From a checkpoint of a small self-supervised audio encoder (BEST-RQ): log mel input, widths [384].
Rows from block 4 of a small self-supervised audio encoder (BEST-RQ), named by matrix and row number. Each number is 128 + 24 x the weight over its row's rms, rounded and kept within 0 to 255. All counts start at 0.
After each channel's rows are labels from the 100 clips, of 14848, where the channel reaches its highest value: "top examples" is what is common among them. Only what is clearly more common there than usual is listed. The data: acted Russian speech (Dusha).
# conv: width-3 conv, dilation 3 (model.blocks.4.conv.weight, 384x384x3, each kernel summed), inputs 0-76

conv.76 [112 114  83  98 160 125 170 136 154 116 123 138  47  89  32 113 147 122 101 141  65 120 139 123  75 155  94 128 136 135 142 137  91 166 132 127 122 132 118 152  81 193 146 107  85 147 114 148  94  84  85 134 129 135 118 121 141 110 135 120 129  88  83  96 134 160 140  98 156 112 148 130 121 119 116 186 133]
top examples: emotion: sad

conv.323 [147 169 170 113 103 114 166 146 149 147 121 105 170 161 135  87  88 114  98 109  97 102 159 111 127 101 141  90 140 116 108 132 138 120 137 151  82 109 126 103 126 138 146 114 141 130 124 117 140 166 109 106 139 101 105 135 140 120 140 109 122 129 130 123 137 138 128 140  89 100 125 130 143 138 141  96 140]
top examples: emotion: positive

conv.30 [137 120 169 151 141 122 123 104 104  97 105 157 112 120 119 104 148 127 131 129 108 113 148 130 107 106 163 112 126 137 116 115 106 119 135  99  80 102 120 104  84 137 135 161 152 115  83 144 126 130 106 113 137 108 125 112  98 127 162 132 124 150 108 168 134 102  86 103  74 144 156 110 132 141 138 154 141]
top examples: emotion: positive

conv.59 [ 97 131 188 157  98 141 134 120 163  55 156 124  84 138 175 128 105  99 120 132 136 134 145 125 160  79 122 100 146 101 154 146 145  83  87 147 129 174 124 106 157 113 128  99 103 143 107 112 110 108 123 129 146 141  93  90 114 116 110 173 140 143 107  61 113 114 181 125 110  68  91 147 183  90  87  69 133]
top examples: emotion: angry

conv.145 [113 141 174 136 191 125 152  77  79 116  92 113  98  91 134  96 162 155 135 113 110 125 152 163 123 155 157 134 125 144 126 135 182 147 123 176 137 158  95 147 146 141 153 111 122 130 106 180  80 118 122  92 145 132 133 142 160 129  76  86 109  93 146 106 160 142 131 169 133 157 195 105 147 107 115 155 129]
top examples: emotion: angry

conv.345 [151 128 152 139 143 127 118 131 121 131 140 128 152 108 139 115 177 137 111 148 126 104  94 124 175 101 151 132 144  81 120 164 122 103 131 102  82  58 106 111 111 129  84 133 163 106 142 157 162  90 116 100 133 108 138 131  90 145 121 117 130 163 103 132 126 102 116 125 108 129 157 115 116 138  97 104 130]
top examples: emotion: positive

conv.68 [115 151 166 119 117  94 125 116  91 133  99  68 110 135 153 172  56 126 115 106 126 127  84 135 151 129 116 164 114 118 144 133 178 137 101 133 172 152 126 174 138 140 110 111 132 127 109 130  76 153 171  70 144 129 115 112 140 107 134 129 128 132 175 141 173 102 123 142 130  77 135 146 107 106  88 145 135]
top examples: emotion: angry

conv.305 [104 165  97 123 140 106 102 102 171 120 141 100 102 165  99 115 150 148 154 128 175 132 141 148 105 164 101 169 148 166 145 125 146  81 165 156 137 161 124 142 138 128 159 142 117 146 134  81 107 142 122 123 110 136 118 122 135 144 117 135  98 100 116 116 115 102 133  92 144 107 150 126 165 138 141 131 119]
top examples: emotion: neutral

conv.295 [144 196 147 121 145 127 103 119 142 142 125 121 133 125 142  94 163 160 163 101 117 139 123 153 125  97 145  68 120  78  99 172 131 124 111 199 107 127  87 134  69 140 142 120 107 132 116  99 139 124  86  82 192 146 139 116 161 108 124  70 123 117 161 124 124 134 121 136 138 123  94 144 100 145 132 121 152]
top examples: emotion: positive

conv.204 [177  98 147 137 106 162 123 100 110 133 167 107 173  94 118 115 124 125 135 156 172 104 146 108 177  96 140 123 135 107 127 153 157 129 112 156 141 150 123 118 127  48 120 132 116 165 138 157 149  92 154 113 132 111 150 150 152 132 150 131 141 128  95 131 100  88 145 132 131 109 137 135 107 121 115  85 117]
top examples: emotion: angry

conv.86 [116 123 149 118 109 130 109 107 148 107 147 179 134 108  56 151 123  78 117 104 112 100  80 110 110 146 105 186 148  65 130 131 124 117 133 117 159 131 116 111 156 147 131 128 117 125 140 144 108 141  93 132 131  76 124  71 131 111 137 151 146 116 117 129 136  70 168 110 116 106 135 153 132 129 134  88 105]
top examples: emotion: angry

conv.28 [154  66 144 126 163 124 174  81 124  89 119 159 110  94  97  94  96 137 125 121 125 102 153 107 124 162 102 148 120 113 112 120 130 132 137 132  96 115 147 172 143 114  99 140 153 153 129 115  95 138 139 130 164 131 159 150 125 148 149 100 109 110  81 116 129 110 144  48 150 115 136 146 113 146  97 144 145]
top examples: emotion: angry

conv.341 [136 131 115 143 166 137 132  89 148  72 135 108 113 155 127  86 151 103 150 176 178 107 107 111 111 119 113 143 140 130 152 136 156 195 146 120 113 100 122 163 145  86 128 168 106 166 114 137 115 114 138 138 105 156 107 112 139 104 128 113 132 117  81 125 109 162 133 110 143 164 126 165 116 140  95 101 137]
top examples: emotion: positive

conv.158 [148 119 161 159 140 105 113 120 100 125 120 108 103 145 133 121 146 135 112  92 136 114 120 120 115 171 112 140 127 107 142 148 120 117 134 134 103 119 145  80 175 133 128 129 160  84 125 140 131 168 141 141 146  28 144 126 133 160 118 135 128 164 130 140 198 135 113 128 144 161 156  89 133 160  82 153  78]
top examples: emotion: angry