Rows from block 6 of a small self-supervised audio encoder (BEST-RQ), named by matrix and row number. Each number is 128 + 24 x the weight over its row's rms, rounded and kept within 0 to 255. All counts start at 0. Numbers have three digits each. After the name is the row's rms in percent of the matrix's.
After each channel's rows are labels from the 100 clips, of 14848, where the channel reaches its highest value: "strongest on" is what is common among them. Only what is clearly more common there than usual is listed. The data: acted Russian speech (Dusha). In brackets: how many of the 100.
# conv: width-3 conv (model.blocks.6.conv.weight, 384x384x3, each kernel summed), inputs 308-383

conv.285 076:140112139136123143169108151147115138130154095107133115117142174079140137174131115083097114114159133134135144106126133124115139095145110158118109113141142121130149114164066090128135123124127132120150137164127121139117115055129147
strongest on: emotion: angry (39)

conv.98 103:087176119104119086152116122148151137146133093148121155138117121141093120112125118152139136092119127162126117145115127154102121106127108139163125128155150138182140119101125081132101182156119112080124115085126126151093138159097137
strongest on: emotion: sad (60)

conv.191 103:141141108118085090143140120100107137125122127168139125142155100150161128154117128146140143117121148159107142140140142111142112129134131170120079128113140121141118127102101077153075168105140113137137122173148122072116115121102159
strongest on: emotion: sad (57)

conv.233 102:094096126110090169153098154129145136141147144149150148105111168133119124110125118112062112120121173162127138137097150134097082099137124127148137144129162070130123126140126136114139139094141118134110133139091130159127170171124141
strongest on: emotion: sad (56)

conv.241 109:148164114087092146125123107078159128126136098128111148107117106118087138124120129104139165123136104141089097146119124093153147153119177126140089176136087149185140104150134130133156141107122170145128139103140162123111175138138129
strongest on: emotion: positive (44)

conv.76 100:111115068090139105130116126083097157127137131113137114139106097147158174153095131098126116133084137115131142078137139102160136111155116088107161133081119113124141159161146135146135133137063133117116073144109081128124144115121122
strongest on: emotion: positive (47)

conv.17 100:154104143087072128155104168131156110141133133160129110089116170120143103101110149148117099127159192091131146122118119152091080145170112175134128124103149114111096132100136145113134137122149139131122100134139115123129120118131135
strongest on: emotion: sad (65)

conv.156 095:128167101122118133146121125105107131107118109146105116114159121154131117201104132109138110127141175104122134118110117130146120123142125147091163103136115103138123098164142136126105133158127137115124115110126086150155096155105128
strongest on: emotion: sad (61)

conv.180 104:100130143148130168135110160166110128114082152104129133160103155117146141168128116081121132117144093075122090102173113144154120112115154129108115126144113127123139164161151156135095153115117074103149168115097067127129111109098142
strongest on: emotion: positive (48)

conv.261 094:142076158143081091118112112132095120139117134146135174149108144141139154140150159076134136139168112101123069129136111146129121150124091156101116179107141120119105118163131111144190129116144127137126113122112149088120108139115124
strongest on: emotion: angry (45)

conv.97 107:066084121095126108100147154130128117086102144142116101110120117150143110147129123138136163085077114142138115132146170132122100115168116165151125147113139136142146144116139141128151163118106134102094129081143126146120131167093134
strongest on: emotion: sad (58)

conv.48 093:121128135144099122156123206140114098107104136103164102160112152143148152160136121125127064122112114092116121103131128165098124156128130133125130115108110125078139208179139112147097143118090094105147156119121111146113078107085130
strongest on: emotion: positive (44)

conv.146 109:132137128099122137109174153156153107093136167120129128083132105158144122154113156110138165131131125116103128102155131124098169142111105149118143166129146131162116063132139149121165132138157158132110140128132125135140163155134105
strongest on: emotion: positive (48)

conv.361 107:093093074072106133089144103145144137151133093134112120124104134124120106143115102163101106129056148147140140164086156123143113123151124130157136133131152151136128132083105132113112150138144111117082101133137138153132146136084148
strongest on: emotion: sad (77)

conv.112 094:115134191144112126093157144154123102156109114128114141122125137097130116100129053144097136095128116163113115147102134114100155136090123110123155121111040134073116145150105135144152091112093115134109147177142124150107138129167159
strongest on: emotion: angry (40)

conv.56 104:141130151181100122104116134112106124137111087094093129085134104101141132126119108112098137079119125108095072127118144116136113129119162157103148117122096128091134142172099124146185131116110105141106165138098153121124132132149098
strongest on: emotion: angry (50)

conv.275 103:161124131152121076123116114118117130136157097146115160142151128147135113109154140143096152117126166158135131153096143148087116141134121190146169139148145118148130131114113085118137095167175118110133113147148199138117101179147147
strongest on: emotion: sad (57)

conv.319 109:110141136107161134129172117100115162171146121157133190105152121127144143139115094194135105133135143162135114154112134116138161113145144118156129143133147172116161141127159135142120179150122136111132139109127118136168124141160128
strongest on: emotion: sad (62)

conv.239 110:108095104073101123128163104134174168105145142103138163136119146129135102128121127135170128129092169125158147163107144096136173146125155145175149128092135129114064113081139135118148162120156153143134118137160118151116134172119133
strongest on: emotion: sad (66)

conv.271 094:132105126166163131120146125142088116149120100097142177149124153136151114090121168099143107127135123131152098131204087082107163137116134092138094128140099121136142136132171108112148093075139135120183130100110129109086101152113142
strongest on: emotion: positive (41)

conv.234 098:081141177129072081141117116141073138142126128150157144123144128082113139132106112120117132119106143131072078109136124122100115084105084102132122127154133103153133126143091142139136131128125107126148118149116082113082123151097109
strongest on: emotion: angry (39)

conv.253 094:131104118103102115079144102101161101121091118142076134133151086122135125119116169122146164134156154135147141103140141092148156141135125147122134111139139145096080132087143128121090121131134062124113133168082127108160051119123127
strongest on: emotion: positive (46)

conv.166 095:144089138092041121145123130101120142115120142095142137150127169143106130131147136119139108150185160119086102134131120143152092152086125137111145139078121122101128127142149116141128135118117126131130083145143126113087124106131142
strongest on: emotion: angry (48)

conv.381 104:139145150132106167144160090086105179118124138085153161105133110121097121133137130101131122122126123123137088147145115095132151145141177142107154151101104168100113116125154157136113144084133114159154114178105132122155113133163101
strongest on: emotion: angry (38)

conv.35 101:124145159158092150124119137108077165114086158113118110169120130126147151147152121092114128136166064116110093094157127140143131121105148108070144102135119146094143164198141148139103131148110083117152147165125086125099099109115131
strongest on: emotion: angry (45)

conv.256 105:114165137136129153160096172102112110129118153126138099153153138149135155127126146080124151136131100133133133063153089110158122137132085101091159102154107126123147155160138143141104124107091108138123130143128135109090083117097111
strongest on: emotion: positive (43)

conv.333 100:117102148122131125164165154137124113144123149152089110115126124112183135132121129079139098165135143107127151110132150159110130094143129145141104095149171169128135135075119113120148149163185141137129152100096141097151111110109139
strongest on: emotion: sad (56)

conv.19 105:122125125128109114165140100142137160153152141153136117105142119112139125147106128070127130158122182120124138098101172127077138052119107133132084135165184120138113106151126128125167131154149122184140128141075136123156166119101139
strongest on: emotion: sad (57)

conv.255 103:082135107129128089125094103126145140165150106130127124122125084163137141136147098112135103090092140141114174123106168097120090089127103147145130126153136124149113120115115077135169121130095134113115109146138128156107107113131160
strongest on: emotion: sad (56)

conv.236 101:121136136090087076131160084145159120156136088133117142121096129128121097106135123134163136126117153152123133160085164118125156133119123145141140096166138147155096141128119090120142133148167089079121137105125148136117148142125154
strongest on: emotion: sad (59)

conv.302 090:207066098166153165114105142159113178145172158132122125132148184091069167106119162111110127131164106080115129112142128174125097096129126145104121131121139106107118137138128155140173120105118148166145117136142119113118153150104116
strongest on: emotion: angry (42)

conv.145 083:138167103120096129208120114136178147107089110142174094125151127162101151140113138157124120119139204137171109135123132126135111138165123139127105084108093073100094119121131091080073139144177113111128121155103115124138147113126095
strongest on: emotion: sad (56)

conv.92 105:124169140131129138121099172104128109125123137101148093153137116135145134140094142101143110144143122089106144065185086119178139168117107121103158117142079133117143149130125154114090121093122116147153125139125126097106118098121143
strongest on: emotion: positive (39)

conv.175 091:101122150151151086168146095140129129145086145109137120136122146139142172117135128105126092173139135123160140097126151076107151081104102098126103141160201120119090134182127135149166130132151113120127157169118104130125113135084142
strongest on: emotion: angry (38)

conv.294 108:106120171145097124086099140160125130096141161119134101133126146117144163120144102092133151129140131094118117106145149143141092099120128156120128133156147123141147123152155173137127121133138109155089120170140106108151128139075095
strongest on: emotion: angry (47)

conv.306 102:162088120134169155101122119084115134142161137131126150129123123129131144155135181097063127180113152142108151152111132131128120181128097115135168189116121134142163119087131120140133079128133121137112106122135193116135158143113144
strongest on: emotion: neutral (62)

conv.332 100:116136162102113132107116112160157114130079118106175136091131151141110153127147139132078144113132112134112111116136139126102124096098115085137053091121076125119119132109125129134146057125097099092150153182113089081137110130121132
strongest on: emotion: angry (42)

conv.59 106:151161103092127168115122073109113162168116118109161142104123133129115132127124150126101100140119124146118116101124150093153132125142142065110123115164128164150160138105117132148141144131121119128101126171091142100132146096130139
strongest on: emotion: neutral (61)

conv.342 095:105105141087150123152122117089093151129127126093157164111113120128139084103118103134114135105102149172159131141153168104096146140127128156150136136092138150136154127152135105139132174113135147113163127117142133107146151126119145
strongest on: emotion: sad (60)

conv.88 093:128114199216094120101087130159087132115105153128116127141137156112141128140153111111115128108164121136119118136128146136111071100092142170131157141134149134110141159145150139167145111134116126138128147143139109121152122122120126
strongest on: emotion: angry (40)

conv.161 097:127110147163129163129118141141117142158125149111136134138115141145133155107132139060120134161176110159110157081154106109164106093108120095118127121140151100096124154161149140122146108104120127144161140136102110086147130140132147
strongest on: emotion: angry (43)

conv.176 102:101143077117107105135127115153101170115148139145116140160114152140105099123101149127144051160130139094118125123114096151138165113107104132169115125125141154134088098124120140066143115146122101190141127106077124136092103116099107
strongest on: emotion: sad (59)

conv.9 109:112168120115113126120144133128130135125130147103147132048111106103086168166126140127128147115133117120072108104133176123132149119119115136132077172132104160161119091162126151096196140129094177148108132097122115127127146128138109
strongest on: emotion: positive (49)

conv.348 101:106156142109142097163138093108101127143150139174105126111112116122157135128116127098115143154115115111135093083126121146109136102146082106105122141133157134146156111154124117113160163151160079131129101074094160138112125122099135
strongest on: emotion: sad (60)