A small self-supervised audio encoder (BEST-RQ), trained from scratch: trained on acted Russian speech (Dusha), 26041 training examples.
Rows from block 3 of a small self-supervised audio encoder (BEST-RQ), named by matrix and row number. Each number is 128 + 32 x the weight over its row's rms, rounded and kept within 0 to 255. All counts start at 0. Numbers have three digits each. After the name is the row's rms in percent of the matrix's.
Before each channel's rows are labels from the 100 clips, of 14848, where the channel reaches its highest value: "strongest on" is what is common among them. Only what is clearly more common there than usual is listed. The data: acted Russian speech (Dusha).
# conv: pointwise conv (model.blocks.3.conv.weight, 384x384x1), inputs 0-38

strongest on: emotion: sad
conv.374 101:203066121173159166072150144116138169097117145118127143116129118100140134158179136089133111083091146136101116135133131

strongest on: emotion: positive
conv.329 101:092104096129142137148129074104116154193174134097156141117067154105111127174122054137118116137186121119086116132097103

strongest on: emotion: positive
conv.231 099:115095120092103119161116132106105108112079128115168133118118153182095139133156162170130123098107181033097129124093122

strongest on: emotion: angry
conv.2 100:124112120170131096092158123140122104158109131132101176120103075151172076142130184127049121117156109138146139153081110

strongest on: emotion: positive
conv.261 102:083104119109091114108135117182170158114115085122159112132099145074067122150121162105110151077114164135171135126075116

strongest on: emotion: sad
conv.275 099:108082064108123109100117173102135130065097143145151125134088078117133100147142124143125124131113165142143125151133105

strongest on: emotion: angry
conv.91 101:135132116144157101142157123203113110201138111142184105122057137099165123148147141169141096079117112080062141163139134

strongest on: emotion: angry
conv.98 098:177167094130095132127198094156114106169133132095124091079103161092132106152138069102141097106134149107147121170154149

strongest on: emotion: positive
conv.298 101:081121105082103130134148030128085089140140140126092161130096134109087144139087088057130124115174112092106107110098144

strongest on: emotion: positive
conv.35 101:086080095124157166133120052110139107135117091090144098117106146122102133133097115118140092148165065113186114116097120

strongest on: emotion: angry
conv.38 098:085141127168182151242120102118131157136110120083125183126131087145175106179158127139098137145119075155162119133141075

strongest on: emotion: angry
conv.3 099:122080132134076115105105133116123115145132148114107141082079101088155109139113179109142151119160160091130151120155152

strongest on: emotion: sad
conv.287 097:130152109104116127049096109160171065124105150148136142135202105112109152121154130115145145091154112102126043130095098

strongest on: emotion: positive
conv.354 098:122168098141128138072111108137159204131094118127127086114142120139111153143110156122156022132157128106119087089092151

strongest on: emotion: angry
conv.259 102:156124185111133094113108140078099079142096129117140145146117126158130113165091104092075054091149150129106146074094094

strongest on: emotion: positive
conv.264 101:083122076129196032114154098114057099166137122127093097135153155111132134118173158108137157109142083141126151111104132

strongest on: emotion: positive
conv.285 102:203101115140144073111103108111100161180148165114127174106084179124168095086159155080114130154083129056047121184118126

strongest on: emotion: angry
conv.196 103:131153114098172115138127136059127137146114067110135135177084079118162125081124155169166079078175146092124125125148119

strongest on: emotion: neutral
conv.177 100:133137146157116075072177148133097102082157113106120151098169184078114138097079069129130157092088162138159158131120088

strongest on: emotion: sad
conv.200 099:108101170132166105067193154078118147114136135194078125095079101083138128096094129108154137108118126097108087172082123

strongest on: emotion: positive
conv.268 101:117148105133084110217153119097113122167113102104170122150081115075155156066122132134143132184128063086097106151148128

strongest on: emotion: angry
conv.134 101:135066097147054094145107086114149171167130182138082137076072135108091043154143115073130118094094155127136116160137167

strongest on: emotion: positive
conv.107 101:158147122133179130136158090129140143208194133133140163128105164104181109109138133114051138160180145097144113114147115

strongest on: emotion: sad
conv.292 100:149134162116119137103130186156143200183153096131132166103129166152129159139151123115177157136118162109126126128176092

strongest on: emotion: angry
conv.7 097:148185081135108142167220121071092124136130089141133167137130145143117075126075110077091076127162144103140024185127131