config.toml
arch = "tdnn"
dataset = "acted Russian speech (Dusha)"
hop_length = 160
input = "log_mel"
win_length = 400
depths = [9]
kernel_size = 3
widths = [384]
optimizer = "adam_atan2"
lr = 0.0016
beta1 = 0.8
grad_clip = 3.0
steps = 6500
final_lr_fraction = 0.1
warmup_steps = 320
Rows from block 4, named by matrix and row number. Each number is 500 + 25 x the weight over the matrix's rms, rounded and kept within 0 to 999. All counts start at 0. Numbers have three digits each.
# conv: width-3 conv, dilation 3 (model.blocks.4.conv.weight, 384x384x3), inputs 172-214, a 3 kernel for each
conv.349:483532492536523519486509479479529452482504505500513475488524480461498519504486452497501545550477472535466460536522497481460494488493500513469535458481436480480485494510484496490489535515519481537521517506465476506480493517499502516486513496480475516500469559477502499527502543443557530469479496491502482492439519518509493500480529492509508513478497474478456440493502509528458499489510488
conv.350:498479510532487518506523503479524437477522500498511460499513483484523491471496505491502504481510536480470498515499486512558459481519497491504490488490484516513500466520509480522511493509516461503467479543474507466478513484505552489501523509504466470496459493540475522489494471469504501475457426476493520512421534479516447514507516484483489499552512515481479478456519520492504490473460479
conv.351:495557531498529459521536522493454506532487501518508479509459503495529530508467530484507565446499503476501485501527525479470515487458525502445520517493465477466522482506494493506539526467552503484464490480517483498510490503490511503489493544512486519526498531497476491524480495484515456470487474534512496482527502489514542499502515480509499483496474510532487519509534449448417473493493505
conv.352:501478445510481510505483529521510515449474472524517450500501531500513494508505520463475480489493501462503545527497496488474466448478496526504544486515413496506434488521511450486478508536516510482499497470491495497478480493470484502515531522531488476446497498531482465466452500500513519503494466470508546495466528464494495496517501443515484512489458525481472505490503525495507450473507483
conv.353:516504506503471474472451462459473450499494501494507498446463465504472493461488518468517504477491502504475483488475476481482520500512492492456477506510513486474460490499499504503501501508509536515508498516493494507507524514510492483483489507484511499526486496521517517482466474435503494491520498485493501498485465496459517489493510501489517481497464450540481514482480506478518445493488499
conv.354:504462472548478430491507477480517450515480491497541466460484468477512479507481527473524485505470551457507534487497447517541450503487526464509471577520478443488465506537531522481470522517503477452495505507503464474497506512528553521546494466519490526515453535524491554536473489519482495520486493509496510488439475495492513480522514450522503483448472502530527487513492510519542489514495508
conv.355:476495496507465518510475467516483509515543504487442523519506490459530464477489496507496515461504525490474500505491516493511483512517505514519491472451538535471515526525520503492512499483470474481486459440503492478494520467500498477528538500481503514502515488509501518492488446506482491494510475492505478501505499489427472503537506533505493508526475500472492511497512488506508515475478485
conv.356:485488515501490467463517566467451484516495517479466514479507495499551528545498486487483464507478485522527514489470553494506468500535516454509504510502506454455500476486455499526520497508542492545510511516470533492501463507480515498531510506507498456476496538487457500490492504485511529465510544490543547508487449464497498529506485491497492493499572505521519522466507524529501452525482527
conv.357:492475442484461467476479480504519510482528491488462501543501532500478489505495520489532537523480502516476478498493499506538524488515484526503508495471512517517513518516515522497510511520499516498474468499510443468530503511488499531523510473484452527498471481472495500495472490503507498514513501473512460494495534483461505516541510519485526449463474484544514500519484505490524545455511476
conv.358:519474494504476462520502495505518528504458530487504514499468456472502499472504459511505514485513445443470463512502549455490528490541473511481514554533490467504496509520500492508492515534442528489471487512480548515492517505571510505472475521517495507511496485506461499511506485551534508491485482510483511501516444535477533471518489482482520524507501468513511493478486512483488501461494506
conv.359:514511512491483508480540519471518505530488525490516531493500516487535507491498482502513502518530498549513496473494497496476494442508499494503528530527546451447531483529523499524495541508488540529534518537543475524476473484512481470471492559508507477481503522458466469439522539545565498469515493500462410390522467546480536520488508513495484451514493500510510511533534463442494538411473518
conv.360:508522529507442485454547491491505495466509492494490539509488479516476551502508489485522475497525495486466476516471512477460490463521507499508467443472539493479502528503499501516485497500517489463516492489499470544499503479530460493461468497536495480518497481507514481482495497506510473500526539479544491485518546467490454511532412517486513489468502515495484514481516486516509498490492513
conv.361:445433462485507510479525514534524540483525553502490463499490511446505512485488470461507450528527513488508472512493560495499512532520505493476513515465501500504511490504490478484471524450492504514504518497529498570489496507499546521506513500506521529523466528491476490516483499499509498520511498504472479518475492454524447531502502458502509521493470521505501485492478514502510490499496485
conv.362:475487479523468536534476514498474521474501537523474524539503455490518474472474522522498535443504491473531511503532463534443547504499495513499498503489505501476493513485527493493495453457505532473472500490535482518490502506549484503504509525515488441460511503479483504474486475538508513457503509502534480499550498505494469479501478476548536522521466538501514532493480518465468524486500521
conv.363:519517492496543537502491511469480483498482509517499503480495478533506484485464493489503493484541545472492477481472510525455478492505533501493476494521500519452499538514486492530513452520483494485500514498478529531485484501545522489461503482468452463504488484506503540508489546505516536522479478487477456471524512492519539533501495562497471505469462536537502480526490466513485485520467486
conv.364:491496496493495532480467524482481476516479499527430491474488516494520495512504458504525505529519531491516491517492473487492508507506480474518497499458493490466504527488486512505497499512494522484525515514502541500488492521492516493469507510514536536484541517475505496449539480484470504511532523490478463501516470487489510496531520494489494546538509505517497488461486518500560498479482457
conv.365:495503491472499521481486474490491501504458498480471498487513516477521501501532471495473523506504470499535462483528496477504515531493455483520497504504459487495525520467497508481511444492517525525533530515516475497500514470538469468496503496530499505484515515506528489510488463582498457468550511530512494508572452525485520479526516495554495518500509460520512476495457508494512492491504471
conv.366:521495516473513520452463510513503508484522479473523504472494497492480503472492478460525477516435486490481486521472474527547493504467515517470511468501545510523506472498485529509494493473532513482491484493510492438488501507450500439495458482494536554531492459515491518512497512483481482514535488498491474506501468484509470523506537504477523508476500502485509469505502482507537492491508485
conv.367:473485440479477464528503520501530530499505484496500482518498496488474512495541545496486488488473523503502524504486547528547454514509512513510468479502442489461476462453496477497492480486532495529507500508531493492533520517433488497525536465481460499479491458539477488488478514475471476524531523529516520566431486466504464451498522485480489513537541522433502496496509514518510488498514487
conv.368:513520488515488523472511494470515510511496487526516558537508483479493511528486495481497467484484501512480460456502483505491499498497503449492473542518554441466492489508492530509513489545500513480489535490504430478507458484511474563502478493492468504485469471481498513512514523460530522491506497460487451464527521450498501485465509493532492505438478529508506485466488471478462522477471495
conv.369:521497489511512510519501497516537510495463439493516484513531531511537544468505509454465455510467495508507458515525453484519463503509518502502480503507480515505420483497495483488494492502508463501507490507484473464453479474403500512545516496541503471495496507502466526508475511489472504485450486465443500487451491488543508510491494515498524480504516464483483503539508488476505489495483478
conv.370:480509503452537498514453570466524516482467464513523472530462502479491491493476518492465498495507510479515506475513490509424497502480504508480462531529519474477435470518543490421479477485479505506495495468541506534508469510476493510480503577526490475501479490514477451512490491532524486520501494504496462485541482461511473516479518522517477474525534458447535492521472460462439428545471461