A small self-supervised audio encoder (BEST-RQ), trained from scratch.
Training: adam_atan2 at rate 0.0016, batches of 512.
Rows from block 5 of a small self-supervised audio encoder (BEST-RQ), named by matrix and row number. Each number is 200 + 20 x the weight over its row's rms, rounded and kept within 0 to 999. All counts start at 0.
After each channel's rows are labels from the 100 clips, of 14848, where the channel reaches its highest value: "top examples" is what is common among them; "loudest" is the band of the loudest frequency at the time of the peak. Only what is clearly more common there than usual is listed. The data: acted Russian speech (Dusha).
# conv: pointwise conv (model.blocks.5.conv.weight, 384x384x1), inputs 0-127

conv.28,162,202,198,204,215,202,183,216,179,187,172,194,184,192,198,176,185,200,218,199,208,182,189,192,197,204,196,230,201,227,218,183,179,218,169,149,166,184,190,192,207,209,209,210,235,199,225,215,194,213,156,228,130,226,225,235,180,192,204,240,233,175,194,197,210,202,177,180,216,208,177,202,225,231,214,154,199,228,207,169,213,218,208,212,194,195,232,191,206,191,194,220,172,223,166,180,221,194,190,184,206,175,178,199,211,172,193,170,193,127,178,188,183,169,207,222,212,172,179,173,189,203,199,230,179,197,184,228
top examples: emotion: angry
loudest: 4000 to 8000 Hz

conv.362,173,220,204,214,163,241,201,198,218,205,229,203,226,225,192,209,196,192,204,198,186,173,208,234,168,196,237,220,217,202,233,179,183,202,231,156,197,230,180,149,217,203,204,194,205,212,187,249,202,182,172,234,222,186,187,204,206,200,220,176,195,172,183,191,206,207,185,242,203,194,149,213,174,153,212,180,209,191,208,208,205,197,205,176,154,201,183,169,193,192,195,216,228,227,220,186,190,224,229,195,208,173,165,176,206,227,206,220,204,158,199,232,203,210,208,209,208,172,157,182,229,198,214,231,195,240,212,233
top examples: emotion: positive
loudest: 250 to 500 Hz; 500 to 1000 Hz

conv.371,177,201,213,169,178,198,183,190,156,240,210,230,210,203,229,198,195,173,206,216,218,160,209,177,195,196,227,187,214,214,189,147,198,187,164,226,209,177,182,254,200,169,185,187,186,184,238,175,191,229,213,182,227,196,186,205,185,211,204,238,213,179,193,221,194,208,124,185,218,204,161,193,197,209,207,155,195,211,190,187,184,177,198,201,201,183,200,156,205,204,172,204,183,190,213,203,160,224,211,200,214,227,206,202,204,190,205,196,191,213,210,192,169,222,174,209,190,171,200,213,202,218,186,232,194,198,182,207
top examples: emotion: positive
loudest: 2000 to 4000 Hz

conv.230,206,194,193,206,195,195,209,217,214,214,243,226,173,192,162,199,222,177,242,180,206,194,227,226,234,193,185,174,216,208,218,222,200,175,170,247,208,215,212,141,191,218,187,201,221,230,203,199,208,216,191,171,171,203,195,202,204,189,213,198,225,225,174,179,206,159,168,171,193,199,170,155,217,216,235,200,202,201,230,202,189,202,192,207,219,179,202,171,201,201,197,202,190,207,212,204,172,157,193,176,210,196,220,223,130,164,174,183,191,193,206,248,214,168,221,208,194,226,190,187,189,213,212,198,222,175,164,188
top examples: emotion: angry
loudest: 250 to 500 Hz

conv.75,177,195,175,196,216,183,208,194,200,213,204,187,205,201,205,197,192,177,209,207,188,181,169,195,192,141,192,227,210,232,182,215,184,231,235,192,176,186,198,236,201,184,202,236,184,183,178,196,180,189,169,199,196,181,171,229,215,176,186,210,225,181,216,223,203,201,216,199,229,198,205,210,223,204,185,169,184,208,208,201,187,195,202,221,168,208,220,204,171,185,239,206,196,171,186,154,193,218,184,190,216,223,224,229,173,169,210,183,184,203,177,198,165,183,174,190,194,186,174,196,224,200,164,212,197,205,213,182
top examples: emotion: positive
loudest: 1000 to 2000 Hz

conv.356,188,208,219,191,187,195,213,212,213,183,193,172,191,205,233,197,198,208,175,206,202,186,186,194,164,185,199,221,226,177,184,169,147,245,205,196,178,197,191,256,194,209,214,174,185,196,232,206,201,185,179,188,178,189,196,224,219,191,186,233,212,185,200,202,194,218,185,156,229,211,172,232,212,198,211,210,234,190,200,210,189,197,213,224,187,235,218,192,206,193,213,186,193,199,186,201,205,206,183,186,220,236,188,180,223,180,193,179,167,201,174,184,189,185,217,201,187,185,224,182,190,170,179,186,182,220,216,219
top examples: emotion: positive
loudest: 1000 to 2000 Hz; 2000 to 4000 Hz

conv.147,206,200,224,206,178,166,214,173,178,216,195,195,202,196,201,181,197,186,189,209,162,208,194,235,173,225,224,199,204,200,226,163,239,230,207,158,181,219,173,166,224,186,202,231,226,187,168,225,218,214,228,175,202,189,189,197,210,185,218,219,202,176,190,151,192,208,186,225,164,192,221,191,203,207,183,166,211,170,198,207,218,207,227,189,160,165,237,217,187,179,193,225,219,189,213,203,193,199,208,160,182,211,195,173,195,204,203,200,211,199,173,236,205,187,205,222,187,219,141,204,204,205,209,213,190,196,183,213
top examples: emotion: positive
loudest: 4000 to 8000 Hz

conv.8,184,191,228,233,181,192,187,217,206,182,191,154,195,227,209,247,152,174,202,210,183,238,189,208,187,197,180,192,159,184,221,202,200,194,206,154,184,197,209,208,190,203,169,188,195,184,198,187,160,227,183,199,210,199,194,193,200,194,214,168,198,175,185,174,184,206,203,229,198,180,204,205,178,183,178,227,180,206,187,205,192,247,238,184,192,198,215,214,225,222,185,173,202,186,218,185,218,192,159,199,170,194,178,163,196,214,185,196,215,221,172,191,233,190,217,189,202,172,195,188,159,203,175,208,196,203,189,165
top examples: emotion: sad
loudest: 250 to 500 Hz